From a checkpoint of a small model that answers yes/no questions on an image's attributes.
Model: 64-pixel images, encoder patch size [8, 8], fusion encoder width 128.
Rows from block 5 of the image encoder, named by matrix and row number. Rows with one number belong to one attention dimension. Each number is 500 + 50 x the weight over its row's rms, rounded and kept within 0 to 999. All counts start at 0. Numbers have three digits each. After the name is the row's rms in percent of the matrix's.
# q: attention query, key and value (stacked) (encoder.blocks.5.attn.qkv.weight, 480x160, the q third), inputs 0-79
# k: attention query, key and value (stacked) (encoder.blocks.5.attn.qkv.weight, 480x160, the k third), inputs 0-79
q.121 109:497509489563550557527495454493615462534477440542466528455518476456531505523482527522446531550387455405586501524513459517485474488502506516466520496414469548559531492442470393461450615402486520504507544413531567474496542513556558539534498469
k.121 101:537520523446620616570509549556485476481508530510518544514567524532567613468527481450508501517521512493505489414533425418449541484437423512503496524528395511452439567482520517414416420437428494494572551462558542450561510463457539547440465552
q.122 097:513450459530485575456551520430427488415464483459470543481481464466542526525458586509412546569500553476537558557527411381502503510516542434428506508484476465520511408486503534492483521562494580563451477521568501582436388457478461515590454487
k.122 095:502440463477484398474483517477524524497436438421507521492496521496436492497564514461344503495472565521526493522462500588492540453528414530432594639547537525531509517540498485478491496482471555397474495546541474478562396501427513578446490508
q.123 095:546444493481528506463549474529424449503506513485537520496418448507487537465487487439467501574577528572505589453465537512497476539548453498536462471559508507496382483457373415459486500514519494594500566535469459511474511500480542519583591460
k.123 095:438451537476518504485459525574437556465461573508531552550476495408463498526478505491561446481498462474484513471556462518467520384448532510475522479455538506469553467408560507585419534649476515513462527514561573450470501548487497447514515588
q.124 109:463493475556472508571540492530503484490516586529608521396423498501540450459433421465513495478482521505542422487576572548430555519434518451486506514479430491446595628477504503467429418476528476451490475491452437492527477403539424490478567518
k.124 111:533500496462451514553526447561541529416479478568540450531415463469566512473492495441465404522421463502511477517541443584543449517514453494551557541533519554427436490523435521612426503509511613437510474384582500457553556539538517510506548471
q.125 097:460541493439497478432455549522473435490460580508506489612478454499492506455547500542469525553542539560475465510568492493540449535438510450498501538437494529615480480503472555522423399564523496503477586427569404520562492462475506479527463434
k.125 097:561451434465500446525496456577490492574514543423558469534572538444490394533553530448478586492529507526545502459530548500568469495508432544488390421469502574544490503419573470464507536515489459543494481538448574507415541526514400449555423542
q.126 088:494475513588491444439467535448513434447419541449480529491464424564566455555548485420487572389422532457415464407539548492529480410593464490515531583503471466429460473509465418509491446418469514587558516509443521382508504564491510471425512446
k.126 092:509464427460561535488436448444521494504442509491491593430467433474519548463487384532387561486546540584509534527577491583483495365499520536437489522551409537534533443497534428535473538528504500561487504542467508534359452475497492556520377592
q.127 098:355475600477485555444511427503515498502520608532462484473363497439519495531382493542524488498560532498560486414476437393471573516459484529437563517492548537484522436554516447456564623473507517617451483487524580535498459471525549568502429511
k.127 098:425499666466525511428579471443502462543503515529571519472468535482395442563468579485471528498439538545470478450456554519498510426461542518525524523481541559552493607500539497447502549521484514428524533537492473486604547495410428413407473512
q.128 108:413466526559492511541488428545493527419442493492538460450449569559515451525449482465511497546528589361537467516568453463540575451501515499513531553511382496501549397472531447450553493521563513510509519474561533540565555468449468453558532484
k.128 104:519521478575514511467428488582451538423514436548555584566479469562560508526433570500552509500490472456427469459517440470553541488516458534544487489569509590539584528527565512476411522465513502546478394513421420507499535516491501415470486414
q.129 097:565481537437528577571522463543476498566386449506541471568488513475502480596457560530453479456513500476524523432437537524525538509420517558429486557555412423482474485424564591504490540494505505560471583533557480458568471534500562504466496548
k.129 093:548612562492449448596643631544481523549494393502471522563549467561455520509519438452577501510438483525443512522402535460434469502549491515490520516446388514439521512488515388500401465504471531483485580499409468453434532526585510439491453537
q.130 089:387476518478587576454434490512506503502546496535381437487496531500558464526549505442595416573535525485511450452497534466457479550442438406594512446495501460532500542532485481516487442528467412499494417509499546589512496555552558563499535465
k.130 086:552520441515468547549511456426535573385491548544493612613517574553498449533500586563458563529483476672483388439545461535468473535506511523550435473463467440541439478495488456468571465543504485449492504476544529452550554534469458535484401550
q.131 107:446535529489488540494519513573410598488467496364544530472530486481445445535450577489511496483580422479578436447563488507481495493507598444484522494523522432441449440553585544434543525490546513497504555541474516561525504468524499495596497503
k.131 108:499664538491405562507484512437523468423511468565555489564528559514569516553535491394515485491530537420515476504459458527440494409483484531541513528538408549443462562332536473486470478526514540509518447584476417452597472495491400520406530532
q.132 100:421535516457451453564485504552536489502480502458421431449555540483503415428444533497479408576463505509569460482507342516562555456483457428602540459502458503436501426549557600473480489537525530461456507487604525437462523539518477483565488491
k.132 103:564513448479411536526456444477556602538447508530465511533484407466494484537547548510582516414526446462422538462493495344453499523411447535596512471500508596505566514486552502492568468521521476523522506567454476506591512580453498460448469518
q.133 103:459530481524510469521462520499435493453491583509538481522481522505522515435486526570479568523572554589410611438493464549523467543569405570512478486465448530457529476478500526519552566479431489579437444414508515433493498477485465443412566532
k.133 106:543507549506576543473499562568483435592471492514440508459581540497476562548401498533562561582458513442439389554595460456541469451427441444399497501494508456550504475535478542511410483452435538521455494485520448529497497491557447447506507536
q.134 085:534478485522457518511498557513523422461504473438596493637464446459519549372477487559477554502510444505367557521511551416501535470535476502408489466510605546559466517493563494483402538594545566628497549434507515467524398453482563462486517556
k.134 081:464496538516526534514581512529444555570438466513499443400527502519412519608594488517462455502458536470471493519472459507466482530523540502501493464500587490427484391470551501465543481460502505504506490498510554549454532469524544442493487511
q.135 090:582450428471502519484521511539530513515522620462485525535440495516445452522411581549388545453522565568543404535422494481491500485565599612466469522532563553503547544466494427553494499506516424518474409527423452497509514398475450493377495462
k.135 105:420456527579413498535520483454499481457481423510555444477481545553532608463517462531533485536493495549475495593589552515526491508608595447550488534494468447528474486400555429519475563476594466485562456460560465561462577456409484495517584493
q.136 096:544505509303502614448465509527492361624551468519539593519520541430493511580491602419425532505503359539464520493397480479474456498469485525434481525508590461519594475475621590575470483480421463512527529559523515480504496445596503493537447458
k.136 109:489504569524495461558595511493381468482482459563542546478560551441437455625494478493485498443527640534468548477599504463478469447528499505487440497472462533471425563458600476574472493579513421516455534560430584503507506496463540467530394484
q.137 098:511523556525559572587505482494437530512557522535527494523546538499538467456556440458458571436448465527532538536568492541517420464472541554553468509467599336426528518441357434556598424485537476566466479502459596444449597503507496441525518532
k.137 103:448479539475462542419508538649526569513555574505498504489457552439449532572499454472560559553513525463506492508523457415592534478389405548390531581509520546535498527493419484475444437514481512497410551546523521472505474457500428592554510446
q.138 100:524405447529488489564531449549572540559421455456576474414518437408475533497558468472534487499577487461542478415448578532568579515404512514545514541552535499436486399584510465542482522589522457516401475551404542447529512568588488528492504453
k.138 105:492587438452385552515467436430532524518577536485574442491453591521529573543462514458450455447456403474504506379486559456473596528517531496556513548485480494430438544511553555540463554544502536491497515524450429521513472610384453482521532552
q.139 090:551543523551488517596498473473605484501472481408530477513439446553523538444559601529484449485545575506487399491454490523462521398477478465533462468499475564465441493470550450419465463513506495481518473556476525451444552503509424515510427584
k.139 101:465480530506466504483413585478551511526517364488496387483444461504540564487515530483525411494560485596574557466511578475483496531636519426562516475468442491484581399522461422515495529534483513484501519546467498532517564556584489407480555500
q.140 101:518498513427505474517520471530351432499500564542448512474581482523461535481512505446511523525481554523487476519599466464550424465522475486442532450458533545486472537450415528441437510571436482506539433490560474495617482557499465513505474489
k.140 104:517496497482467476575546508433573479480505445422513580419571465475444472476569413510507586580482487458565537442450359544515499599436493484509451543514485512555483520438374465507460447461492519483555445505486473485535452414528428568490479478
q.141 102:492535595450520530448461533515544414416501476499396557584529537456516515484424416529503487527472442550540517439440447629504542513549509518495546460481517465569508454430395551492519444472391525463518394494559507530503433515505543533465538602
k.141 101:558529540477567462542495554566560508497406525584524531464532430510417404398549582510554548446489503500501410497455523427525575461413468494482476534611483513560447442520453588499482511549410475563555524437497437407463455427570535467477538427
q.142 101:509636487592505532552548442449587437471601490438530579494449478517511543571495391479461648513558511461436584475438486505557394578465497518517515491556523424490493500407543436507500419491588505523488456516408462439556423508455491531496461444
k.142 097:566485517489476422470552508480405461489457499563544443538556533454535574542441483474474437526463425493504476506501477445538477475467510434423590547477470482549559430544481505519451448427450479493505558492556562569422693516480479418516534445
q.143 090:374459545512555514510446507393540482471569539474493521521468478481524547609523441479555507490433417557379605606490644531503478503460491453585469554482473538493552525500458469530504472562507504405480474473559504534477567480463442477460509531
k.143 105:412505429480569482484471512475457357453567521571494503471536568547522455560543491363530484404542456514605532519461473597571527512490525528438548452482499525517478517479495490462532394479493496546524397461552523530496452470490511558527502506
q.144 096:506498592496547426463505504468521496431419446480519438541486538555501568586451465544489483473498561474479534537507480489512457550505595548563501477542582459588523504541515488461549526478405461401587422510471519465460488515446435459526535523
k.144 094:534547473555605442491509589438556442552424517483494503403597480418539495494471560466526442488423506576508449496424485520470483465477473507610573468486546475580551515559521516368499475507506641459533525511514502503463535509529515539587530505
q.145 092:535561526557453416546599534454503481524583557446496462445434533499528491494381552542538426523599475466579530577524434541469544469470610525503574520517522472389477559583596520505532527421524513521507459563415386532529476518474471499456561531
k.145 092:467526503528505439524466494572586507437392488524550515467589510533467563509492473444442482479459470437531477548471410415428423531491503420527541481493538454549521436505482535504532525488450544464546572550493570497534519509488540485572504524
q.146 097:518521490511414447543663553480559514556462527481508415511495422454531488405465450542487467412579408532580540470527509531498421505469520554423603530452512472512456475597593478532407404587553431545472481533503453523520529503476562464539509469
k.146 094:451519508442490459474430565456547513498486562523507596440504504550464531521502431485483580545433566522499453368627407566485557513433446556519510500516460602502391516543498523416549536511573482527419569470463507488440463419553553502491363429
q.147 098:492511481562473524465536513473498478494475564526461498522491555527416454408525551490486464447497507503454552485490537484510438531488511485497579549495512416586477412505494528586597448607426546487491590523498472538476527513487444502548531486
k.147 106:467482523499438551449546484454461420438514413523506378468532483525495508533475420477525567545520527497417514435508507417402558560477550570491513508544479484429534512613446438488496491428524451522458400545540490564486467455477504543541518392
q.148 095:492556524496487585497589484382509489421484486431469538505545570499510431448580532430438476551492527552419526420425549436498425598512530481429487534483487482505362585516453531561526521616489468500544445442413497507518434512426450483423431531
k.148 090:552535552489451444487481460452529472482422470565474456457437542532530456532493498483573602518416532521450600521515467485480511453496498536514513594524519463413540471503495455477569533452539566497442457545484480536559422623556519523463466431
q.149 091:408514530413526512483563564537503494479493503511508437505592409481491515513508530561553439430472496557554464514505448348432530542569421492469434463518468520472386497510491576459512513469533467463578479539528525421439473527458431543568383514
k.149 096:485483600573549479510579484563482534493519487539559568383504535562547508519482495528541403515529595479436561488473479488562456500516528506469521504520528445500512566529489494559521600537513436463509483478389407531460458489519500546564408455
q.150 111:566481478433449499513459558517377433492514528529480469557463565555523410540421412424497489451525421490441502450418469464463470453556513480500477464592409413498627533490499565446539530581520493505537447555460520456511501540547459496492531484
k.150 102:459552545470490488473392539574486627534575485513437509496539461533461572451462519473469443565563471515491514457545577518446440559464438458504554458438496495427529489536508492535532541497495468571543462462600430554503541472469547539470528498
q.151 086:539525555564521450489489610482530480589515495535451534440557551513461521624537576509611446455464559518476496463462507559496503435449542413538468423560471426552373477597453509446513485567443527546510459558413562438403505576503509526488512441
k.151 086:476614470538413528519426558585496665437493514565510542530495490506521529461439559479543455513532595458489414458460450621473526524431548475508484466428611572491493502450522498498439501431609498577462409454605467502469537424555532568516527493
q.152 104:528461584522470383447427419519548476555555476448543485426466500475467471478498472423495479478468597393419674503528471568454480436583536551509486498446493538514553505527450402543590540466553538432542455522583526498507454468549503545542524395
k.152 110:465529390529446524598457528411479435563428491540527483520411475542530567620548494487540433494530465438518505459464554468500568471515515495545463515537528393564472453438518505511397433430478515549559412543566551511529498502542494517543628491
q.153 111:550501536501569495488512549455473549459437539475547409431503523460514485488466426516492457537540488541442538420491479540557467553594591572528480476453453508509579564510480468502487561517503443481546523416581508497509472453504400501466455504
k.153 101:525579511558440487468477495412525404606533412573449579449462485485473475588458547424512527424418523532424538514477526569485465526552550524555454564562473474541426479513538535460489481539530505457440508553524515495486493565457466551499464407
q.154 103:594532445525489532482463555541502552532517548428464496485514595464498603628488446549506473483509378435607405478525503459443571499547503499483519481509467535489438482432422543505463549433526516569416452482556404498539548455558375576433483500
k.154 104:523440618606427535372531541565511584513503510527413525472474529572459589435523505387510456503491516450525486438385549518524531434587417478500502439477444494512467545555493531461481531507521538466510559502559470461508533484465551495563440541
q.155 093:579487417570576487481511534518578526534529470570547548475451537491553458520521524529512511540506521473522589453522465362449494568449516575474387492503493503498430477439490482496442523506478502490480453484559555517498490489455521484456516609
k.155 091:527530547515517451458472384454476506546517431463510542534472538619549480491612480526512479471500507448425456463516493393460412480481533448548510488407497488476422505506426426495523488508477541489528461495523555423529455516477480553517522533
q.156 109:486567410519358546482476543528474492544558543427533442459518456435492537494381505383535505472485491557609531472445521406517494454463517536501495490416556504537446552404486523463511502541535489402498500533518485474555510564569586518480471498
k.156 106:468449583541501518537448519525488498484537471532466408561467606603449446424493462472470492515510606384420495470579557443506583497547523494487483515522517516436492485518469507522479566448493504480552501532482554500514484516472514499646399474
q.157 109:509606531573469519568508538574450404453522391497442545458519455481519443542461555532518515511540531450464509536480579512445457456511485540531522510602475557571531500550514576525582482447481494495522466593546508611540521535443524542427535408
k.157 102:502561460468527585534459540583546515472531559490543543565592584473425493487463461416521612500504497522491385467490443505474515546497527451505535515425545543514474527548448537556524423605470537560461481469457483429423500564629568540517524562
q.158 107:543563489453547477507381482552486546516520477535510561512553574379582511575557504555421450504487465494458522458557495522441488481410511467586462574549570567555512453525474428549461534505381470486498398473513511511526451538534485423492530419
k.158 095:513496472546512525443528521410513537490538543463438480542422520448509536396519458482506606624425508530568488470520464562511425435536500482489485516480549560556426463499575436525499565496498538543564444575506429601423557547519525592430493448