config.toml
encoder_arch = "vit"
model = "model that answers yes/no questions on an image's attributes"
dataset = "photos with spoken descriptions (Open Images, Localized Narratives)"
train_examples = 101725
image_size = 64
crop_scale_min = 0.5
horizontal_flip = true
translate = 0.06
cutout = 0.25
questions_per_image = 4
encoder_norm = "layernorm"
encoder_norm_position = "pre"
encoder_activation = "swiglu"
encoder_mlp_ratio = 2.67
encoder_head_dim = 16
encoder_fused_qkv = true
encoder_bias = "all"
encoder_qk_norm = false
encoder_parallel_block = false
encoder_dropout = 0.05
encoder_inner_norm = false
encoder_patch_size = [8, 8]
encoder_conv_stem = false
encoder_layers = 14
encoder_width = 160
encoder_positions = "sincos"
fusion = "prefix"
fusion_encoder_width = 128
fusion_encoder_layers = 6
fusion_encoder_norm = "layernorm"
fusion_encoder_norm_position = "pre"
fusion_encoder_activation = "relu"
fusion_encoder_mlp_ratio = 4
fusion_encoder_head_dim = 32
fusion_encoder_fused_qkv = false
fusion_encoder_bias = "none"
fusion_encoder_qk_norm = false
fusion_encoder_parallel_block = false
fusion_encoder_inner_norm = false
fusion_encoder_positions = "learned"
fusion_encoder_connector = "linear"
init = "lecun_normal"
residual_init = "scaled_by_depth"
optimizer = "muon"
muon_scale = "match_rms_adamw"
lr = 0.0045
momentum = 0.95
nesterov = false
orthogonalizer = "newton_schulz_5"
adamw_lr_other_params = 0.0012
steps = 6400
batch_size = 192
epochs = 12.1
lr_schedule = "cosine"
final_lr_fraction = 0
warmup_steps = 640
weight_decay = 0.1
adamw_weight_decay_other_params = 0.01
Rows from block 6 of the image encoder, named by matrix and row number. Rows with one number belong to one neuron. Each number is 128 + 32 x the weight over its row's rms, rounded and kept within 0 to 255. All counts start at 0. After the name is the row's rms in percent of the matrix's.
# gate: MLP gate (encoder.blocks.6.mlp.gate.weight, 416x160), inputs 0-79
# fc1: MLP up (encoder.blocks.6.mlp.fc1.weight, 416x160), inputs 0-79
# fc2: MLP down (encoder.blocks.6.mlp.fc2.weight, 160x416, transposed), outputs 0-79
gate.169 067 [140 124  98 158 129 115 118 102 162 139 167  82 130 129 147  76 170 153  56 104 113 138 101 131 131 111 114 162 134 171 141  99 116 166 113 108 153 119 118  99  61 107  87 114 124 195 188 123 125 116 110 132 141  59 143  58 167 126 113  83 174 101 167 192 144 163 124 103 133 149 140  97 104  50 176 108 109 169 173 149]
gate.170 101 [138 114 156  75 115 139 112 147 142 136  93 134 147 147  93 191 149 157 145 177 100 146  64 109 169 117 116 114 197  74 166 161 124 115 181 130 152 132 124 101 119 134 112 177 136 183 110 119 149 115 164  97 113 172 153  63 125 122 123  46 142  88 153  84 121 175 159 172 165 102 150 168 152 145 117 122 118 171 118 110]
gate.171 050 [179 102 148 117 162 170  67 124 111 132 131 144 111  97 112 190  96 159 154  61 137 149 105 142 101 151 173 133 137 100 171  96 143  43  74 174 118 124 154 113 135 114  83 120 103 145 115 145  62 104  49 113 141 139 144 106 110 171 103 130 120 125 149 101 145 129 128 148 141 109 169 171 162 117 126 199  91 156 115 185]
gate.172 110 [175 117 121 180 176  57 149  89 118 122 150 126 129 163 127 163 140  87  92 147 146 101 150  99 106 143 171 151 165  94 116 113 132 155 152 151  80  97 116 135 102 154 157 139  72  83 135 169 117 101 101  89 168 127 163 139 146 140 108  89 128 127 108 132 130 136 126  87 174 118 100 157 120 164  95 188 123 139 154 186]
gate.173 071 [168 106 149 153 117 111  64 126 141  77 176 139  91 122 138 143 140 199  97  89 117  92 108 127 168 119 128 159 107 204 141 156 134 168 139 162 111 104 141 126 179 101 121 125 122  83  43 168 117 142 114  96 119  86 111 157  74  99 110 151  98 118 153  71 141  77 106 170 149 106 159 121  94 167 145  40 120 130 111 185]
gate.174 067 [153 125 146 112  75 113 108 153 137 162 168  92 139 102  75 114 158 130 135 120 186 153 102 109  96 186 165  88 165 135 178 169 177 161 136 138  99  93 142 131 133 165  80 128 101 135 105 121 181  95 118 145 165 145 121 123 112 156 105  79 191  74 157  75 158 148 128 101 148  69 104  75 190 124  81 117 121  43 163 133]
gate.175 128 [101 102 124 107 148 125 135 113 134  45 147 149  86 137  76 164 105 103 119 157 107 133 122 176 136 143 135 138 140 159 153 182 156 142 120 128 127 190 113 156 230 119 100 113 159 127 119  63 172 116 145 139 168 120 175  68 121 124  99 149  79 141 153 117 123 158 107 147 187 136 128 109 149 143 147 109 115 151 105 189]
gate.176 059 [148 116 134 130 125  86 113 151 133 187 126 140 168 113 141 152 164 108 169 118  79 145 158  70 111 128 132  95  66 123 105 150  99  62 100 185 183  94 118 156 110  94 133 136 106 126 166 142 131 173  75 130 103 187 144 148 102 124 101 163 193 190 112 174 132 116  96 115 107 160  45 108 118  85 141  98 112 133 147 126]
gate.177 089 [111 148 163 216 144 156  81  98 108 108  99 168  48 112 145 137  88 152 152 163  86 175 164 124 109 154 172 109  97 110  90  86 109 115 118 166  91  99 127  88 147 148 141 140 119 161 102 121  76 126 132 146  90 154 107 116 160 113  97 118 128  99  75 124  72 137 188 127 131 127 167  72 111 199 123 104 108 107 180 133]
gate.178 073 [169 189 150 112 168  89  87 101 151 158 108 100  96 210 106 139 117 168 157  95 147 119 149 182 134 131 160  88  96  95 118  89 127 134  86 188 114 126  77  77  99 104 116 188  92 136 135  92 107 121 128 116 187 136 164 140 107 150 141 114 143  83 117 123 133 120  97 139 157  72 120 119 105  54 142 131 153  79 119 142]
gate.179 079 [133 141 137 141 140  42  90 142 129 138 113 102  72 171 118 140 178  95  88 154 134 127 158 146 126 155 113  88  87  91  77 143 139 159 107 144 157 109 175 154 115 113  92 127  64 132 104  99 121 106  77 156 203  85 161 166 135  79 129  91 131 140 117 147 200  78  99 132 145 186  75 177 117 145 194 155 133 151 107 141]
gate.180 102 [140 132 163 123  98 147 148 111 182 154 166 139 122 163 160 172 147 126 126 107 148  65  93 134  68 101 117 104 171  68 100 140  93 138 113  83 140 101 120 148  55 126 151 117 122 128  92 109 154 149 125 121 139 110 187 174 115 117 112  81  97 179 125 129  68 104 149 150  95 171 119 173 118 123 156 153  97 147 118 143]
fc1.169 075 [136 186 138  96 173 167 149 179 168 116 167 136 118 145 147 149 159 122 102 131 140 117 140 104 104 113  85 165  61 150 166 127  55  57  93 175 142 100 118 122  89 133  73  64 146 139 125 190 185 100 124 150 107  85 137  98 146 212 114 122 130 180 115 155 148  95  98 102 150 107 131  66 116 107 148 116 150 119 138 132]
fc1.170 097 [165 194  91 120 176  70 123 111 122  94 118 166 146 157 105  93 127 136 132 201  89  83 170 125 101 120 130 134 158 174  98 150 166 124 145 129 175 115 100 174  96 136 100  84 120  92 110 121 141 145  97 186 132 109  97  90 139 116 138 175  69 192 140 126 150  82 106 156  61 158  85 129  87 150 147 126  93 112 180 118]
fc1.171 043 [ 91 130 123 118 140  81 164 130 121 154 108 161  84 158 136 102 131  85  86 125 100 139 157 119 151 163 148 172 134 173 134 138 108 150 110 134 112 134 146  73 106 116 123 142 156 120 125 137 189 168 148  96  87 147 143  89 104 119  73 159 112 179 132 103 108 131  98 177 139 142 154  99 179 146 142 111 136 106 133  70]
fc1.172 103 [136  94 132 145  93 123 104 168 162 100 141 173 123 199 168  86 111 128  69 110 108 167 132 135 129 105 123  65 106 129 140  95  86 139 123 159 198 160 130 128 126  86 159  69 155 151  90 153  75 139 144 138 103 102  87 112 168  84 125 162 124 162  64  64 164 135 148 136 153 113 115 104 139 109 174 133 112 108 130  76]
fc1.173 086 [139 136 184 127  65 149 100 160 145 111 154 141 158 147 153  89 104 127  65 144  94 127 180 126 112 155 154 192 184 134 155 177 166 148 121 134 106 125 119 104 141 112 143 122  75 122 127 153 144 111  87  90 124 104 160 145 104  97 131 109 151 119 114 177 103 111 147 140  96 180  77 181 167 148 172 110 133 122 127 120]
fc1.174 076 [ 96 124 146 142 159  68 126 112 109  89 119 164 184 153 134 179 166 133 115 106 140 184 133 103 124 234  92 110 123 157  96 112 118  49  85 112 101 166  79 104 168 129  99 158 142 163  91 165 140 182  94  84 161 136  88 159 128  83 133 119 117 116  84 163 147 135 148 133  97 131 132 167 102 130  99 136 109 138  89 124]
fc1.175 132 [135  41 133  81 176 169 187 135 181 125 132 151 127 132 141 137 112 141 175 148 106 152 130 136  98  84 104 115  98 136 141 181 198  91  98 168 100 129 107 163 177 108  87  72 171 202 117  45 138 112 106 108 124 168 141  78 129  70 113 134 103 175  94 146 122  99 107 130 126 127 156 129 121 171 115  94 102 142 114 163]
fc1.176 063 [125 131 140 112 105 140 115 133  90  64 142 133 113 173 104 167  97 106 116 116 199 149 108 140 175  79 157 140 169  61 169 109 153 176 163  89  70 166 131  85 105 136  70 186 112 139  65 124  88 109 163 139 142 133 146 141 143 132  84 138  83 116 162 172 114 136 149 113 165  70 178 110  85 205 123 163 139 156 140 138]
fc1.177 081 [133 166 142 113 109 108 127 168 145 168 142 101 200 139 150 115 185 120 115 159 181 104  88  93 114 103  88 111 170 111 140 139 157 179 141  85 102 138 131 131 108  96 113 104  95  96 121  97 104 133 167 124 208 140 161 146 110 141 168 151 127 109 127 155 196  90  71 170 124  90 125 154 125  79 120 149 122 125 114 140]
fc1.178 071 [141 117 190 136 122 115 139 144  90 110 112 179 100  85 126 138 147 154 101 151  91 169 119 104 176  16 110 174 127 139 151 128 151 193 130  63 150 115 168 160  69 160  97 118 148  64 124 130 137 107 127 171 109 140 125 109 123 150 159  92 122 162 118 109 121  64 143 141 186  67 135  69 146 182 123  65 145 157 189 121]
fc1.179 089 [124  83 162 123 172 130 137 103 148  89 124 144  29 165 124 143 122 113 102 151 100 137 140 123 103 123  70 141 195 100  77  88 119 148 108 155 150 120 151 187 107 179 162 121  96 113 123 114 133  88 111 135 134  44  97 180 159 138 116 154 121 134 165 146 132 149 113 102 128 120  49 123 132 120 111 156 149 141  78 121]
fc1.180 099 [118 111 144 144 125 174  86 149  61 152  73 118 125  88  82 138 176 108 168 153  65 147 138 131 153 133 132 163 132 203 169 178 131  90 139 173  53 144  83  97 178 151 167 111 181 119 107 163  98  75 140 124 139 128 125 137  67 116 125  76 103 129 162 154 151 166 111 151 126  65 136 120 117 201 152 135 120  80 180 101]
fc2.169 073 [171 153 120 205 139 186 125 143 145 136 101 141  88 159 170 101 157  85 112 114 122 124  64 161  75 144  98 131 106 131  94 183 160 165 122 105 132 124  89  96 127 157 118 133  88  75 129 100 122 133  93 153 140 118  85  73 126 166 121 196 163 108 146 137 149 124 141 120  89 133  99 118 114 156 167 147 166 123 133 149]
fc2.170 098 [105 143 130  82 138 103 128 169 128 166 101 117 135 147 116  93 133 159 123 147 146 119 193  79 100  59 104 107 100 153 149 164 169 145  90  99 161  89 130 103  80 101 137 169 136 102 128 157 205 107 160  89  96  80 122 120 146  98 201 138  90 164 124 141 165 107 131 131 127 140 157 196 133 121 133 153 150 138 151  82]
fc2.171 050 [149  89 158 165 167 163 119 134 110 128 107  93 129 125  83 159 101 112 172  97 148 117 159 145  99 150 161 155 179 108 151 120 120  81 146 166 139 166 156 159  78 115 125 218  72 172 136 114  92 105 125 105 115 127 135 100 109  87  56 179 184  60 135 125 177 137 162 140 145  93 122 197 159  78 105 158 120  87  96 148]
fc2.172 113 [115 134 100 182 118  92 142 166  92  93 117 136  96 137 202 198 184  97 115 149 106 183 167 139 168 158 113 151 114 195 118  87 146 176 167 156 182 173  92 164 122 130  66 131 141 131 132  90  98  80 115 149 156 115 174 163 146 119  97 160 147 114 135  94 167 118 119  92 120 103 160 104 134 111 104 133 108  84 111 151]
fc2.173 084 [139 155 141 176 177 149 148 150  94 104  87  84 147 187 152 109  87 125 136 154 142 156 134 144 151 191  83 157 141 118 109 173 199  99 153 107 146 161 152 101  99 126 106  90 108 175 114 106 105  68 100 128 127 128  98 166 164 184  92 129 167 120 107 143 139 112 133 109 130 157 127 154 161 157 174 153 114 185  95  84]
fc2.174 076 [138 173 143 122 133 115 120 164 108  82 166 159 159 111  93 103 143 164 154 117 173 132 186 109 118 168  77 125 139 116 144  95 150  99 114 107 111 182 145  36  91 135 131 104 135 133 146 128 162 159  90  94 163 202 116 101 169 108 161 113 182 143  71 135  99 100 127 160  89  79 114 131 143  63  78 147 140 102  94 162]
fc2.175 130 [126 126 114 129 118 146 147 156 126 103  85 179  84 141 139 102 146 176  73  98 129 132 139 104 180 102  69 113  75 103  93 144 142 175  46 148 130 134 151 116  75 183 155 185 170 148 143 137 159 111 140  96 111 136 165 121 145 131  97 138 158 109  64  81  90 162 150 121 185  79 147 167 190 131 112 146 123 132 117 135]
fc2.176 061 [205  79 130 145  72 137 132 142 175 182  86 105 149 142 115  98 135 121 179 149 138 148 166 151 136 127 106 109  81 109 108 119 155  70 160 162 134 117 127 152 139 134 141 127 121  79 136  81 120 132  80 144 143 153 144 110 105  65 106  81 127  51 161  98 134 151 147  80 122 164 173 137 146 123 121 155 137 118 131 145]
fc2.177 094 [105 168  63 140 183 179 100 111 132 184 158 181  75  53 105 159 134 194  92 130  94 190 133 139 105 146  94  65  88  99 149 158 128 132 156 141 117 147  66 162 110 167  89 108 129 161 137 115  42 156 120 160 135 129 125 125 165 132 189 133  97  97 158 153 175 150 156 177 132  94 153  67 164 161 116 128 178 118 121 120]
fc2.178 070 [140 159 148 139 134 160 132 103 108 199 148 105  89 112 105 142 104 179 129 109 111 153 138  96 122 108 120 140 119  82  79 174 148 186 184 125 130 101 141 137 126 148  98 124 118 144 202 207 144  96 155  98  74 144 152 145 194 173 142 134 124 164 131 144 133 108 127 130 168  56 162 114 163 147 131 107 160 198 165 105]
fc2.179 085 [119 112 151 160  85 136  89  72 143 115 109 106  98  98 104  28 140 159  72 127 117 135 104  91 126  92 152 113 153 130 103 143 173 167 160  97  79  81 136 188 182 130 105 143 111 162 149 174 144 126 213 101  98 157  97  97  91 149 149  90 102 127 125 123  92 166 155 211 143 153 163  86 127 114 116 102 167 144 177  61]
fc2.180 107 [ 96 167 139  71 155 184 166 131  79 137 137 145 104 138 105 130 126 126 121 132 134  52 149 170 139  98 156 169 129 149 103 158 139  89  78  72 143 128 142 211 138 171 157 115 115 135  84 133 180 115  60 119 161 160 153 131 163 123 132 126 145 171 154 116 160 137 126 100  92  98 113 141 121  75 149 110 149 150  98 108]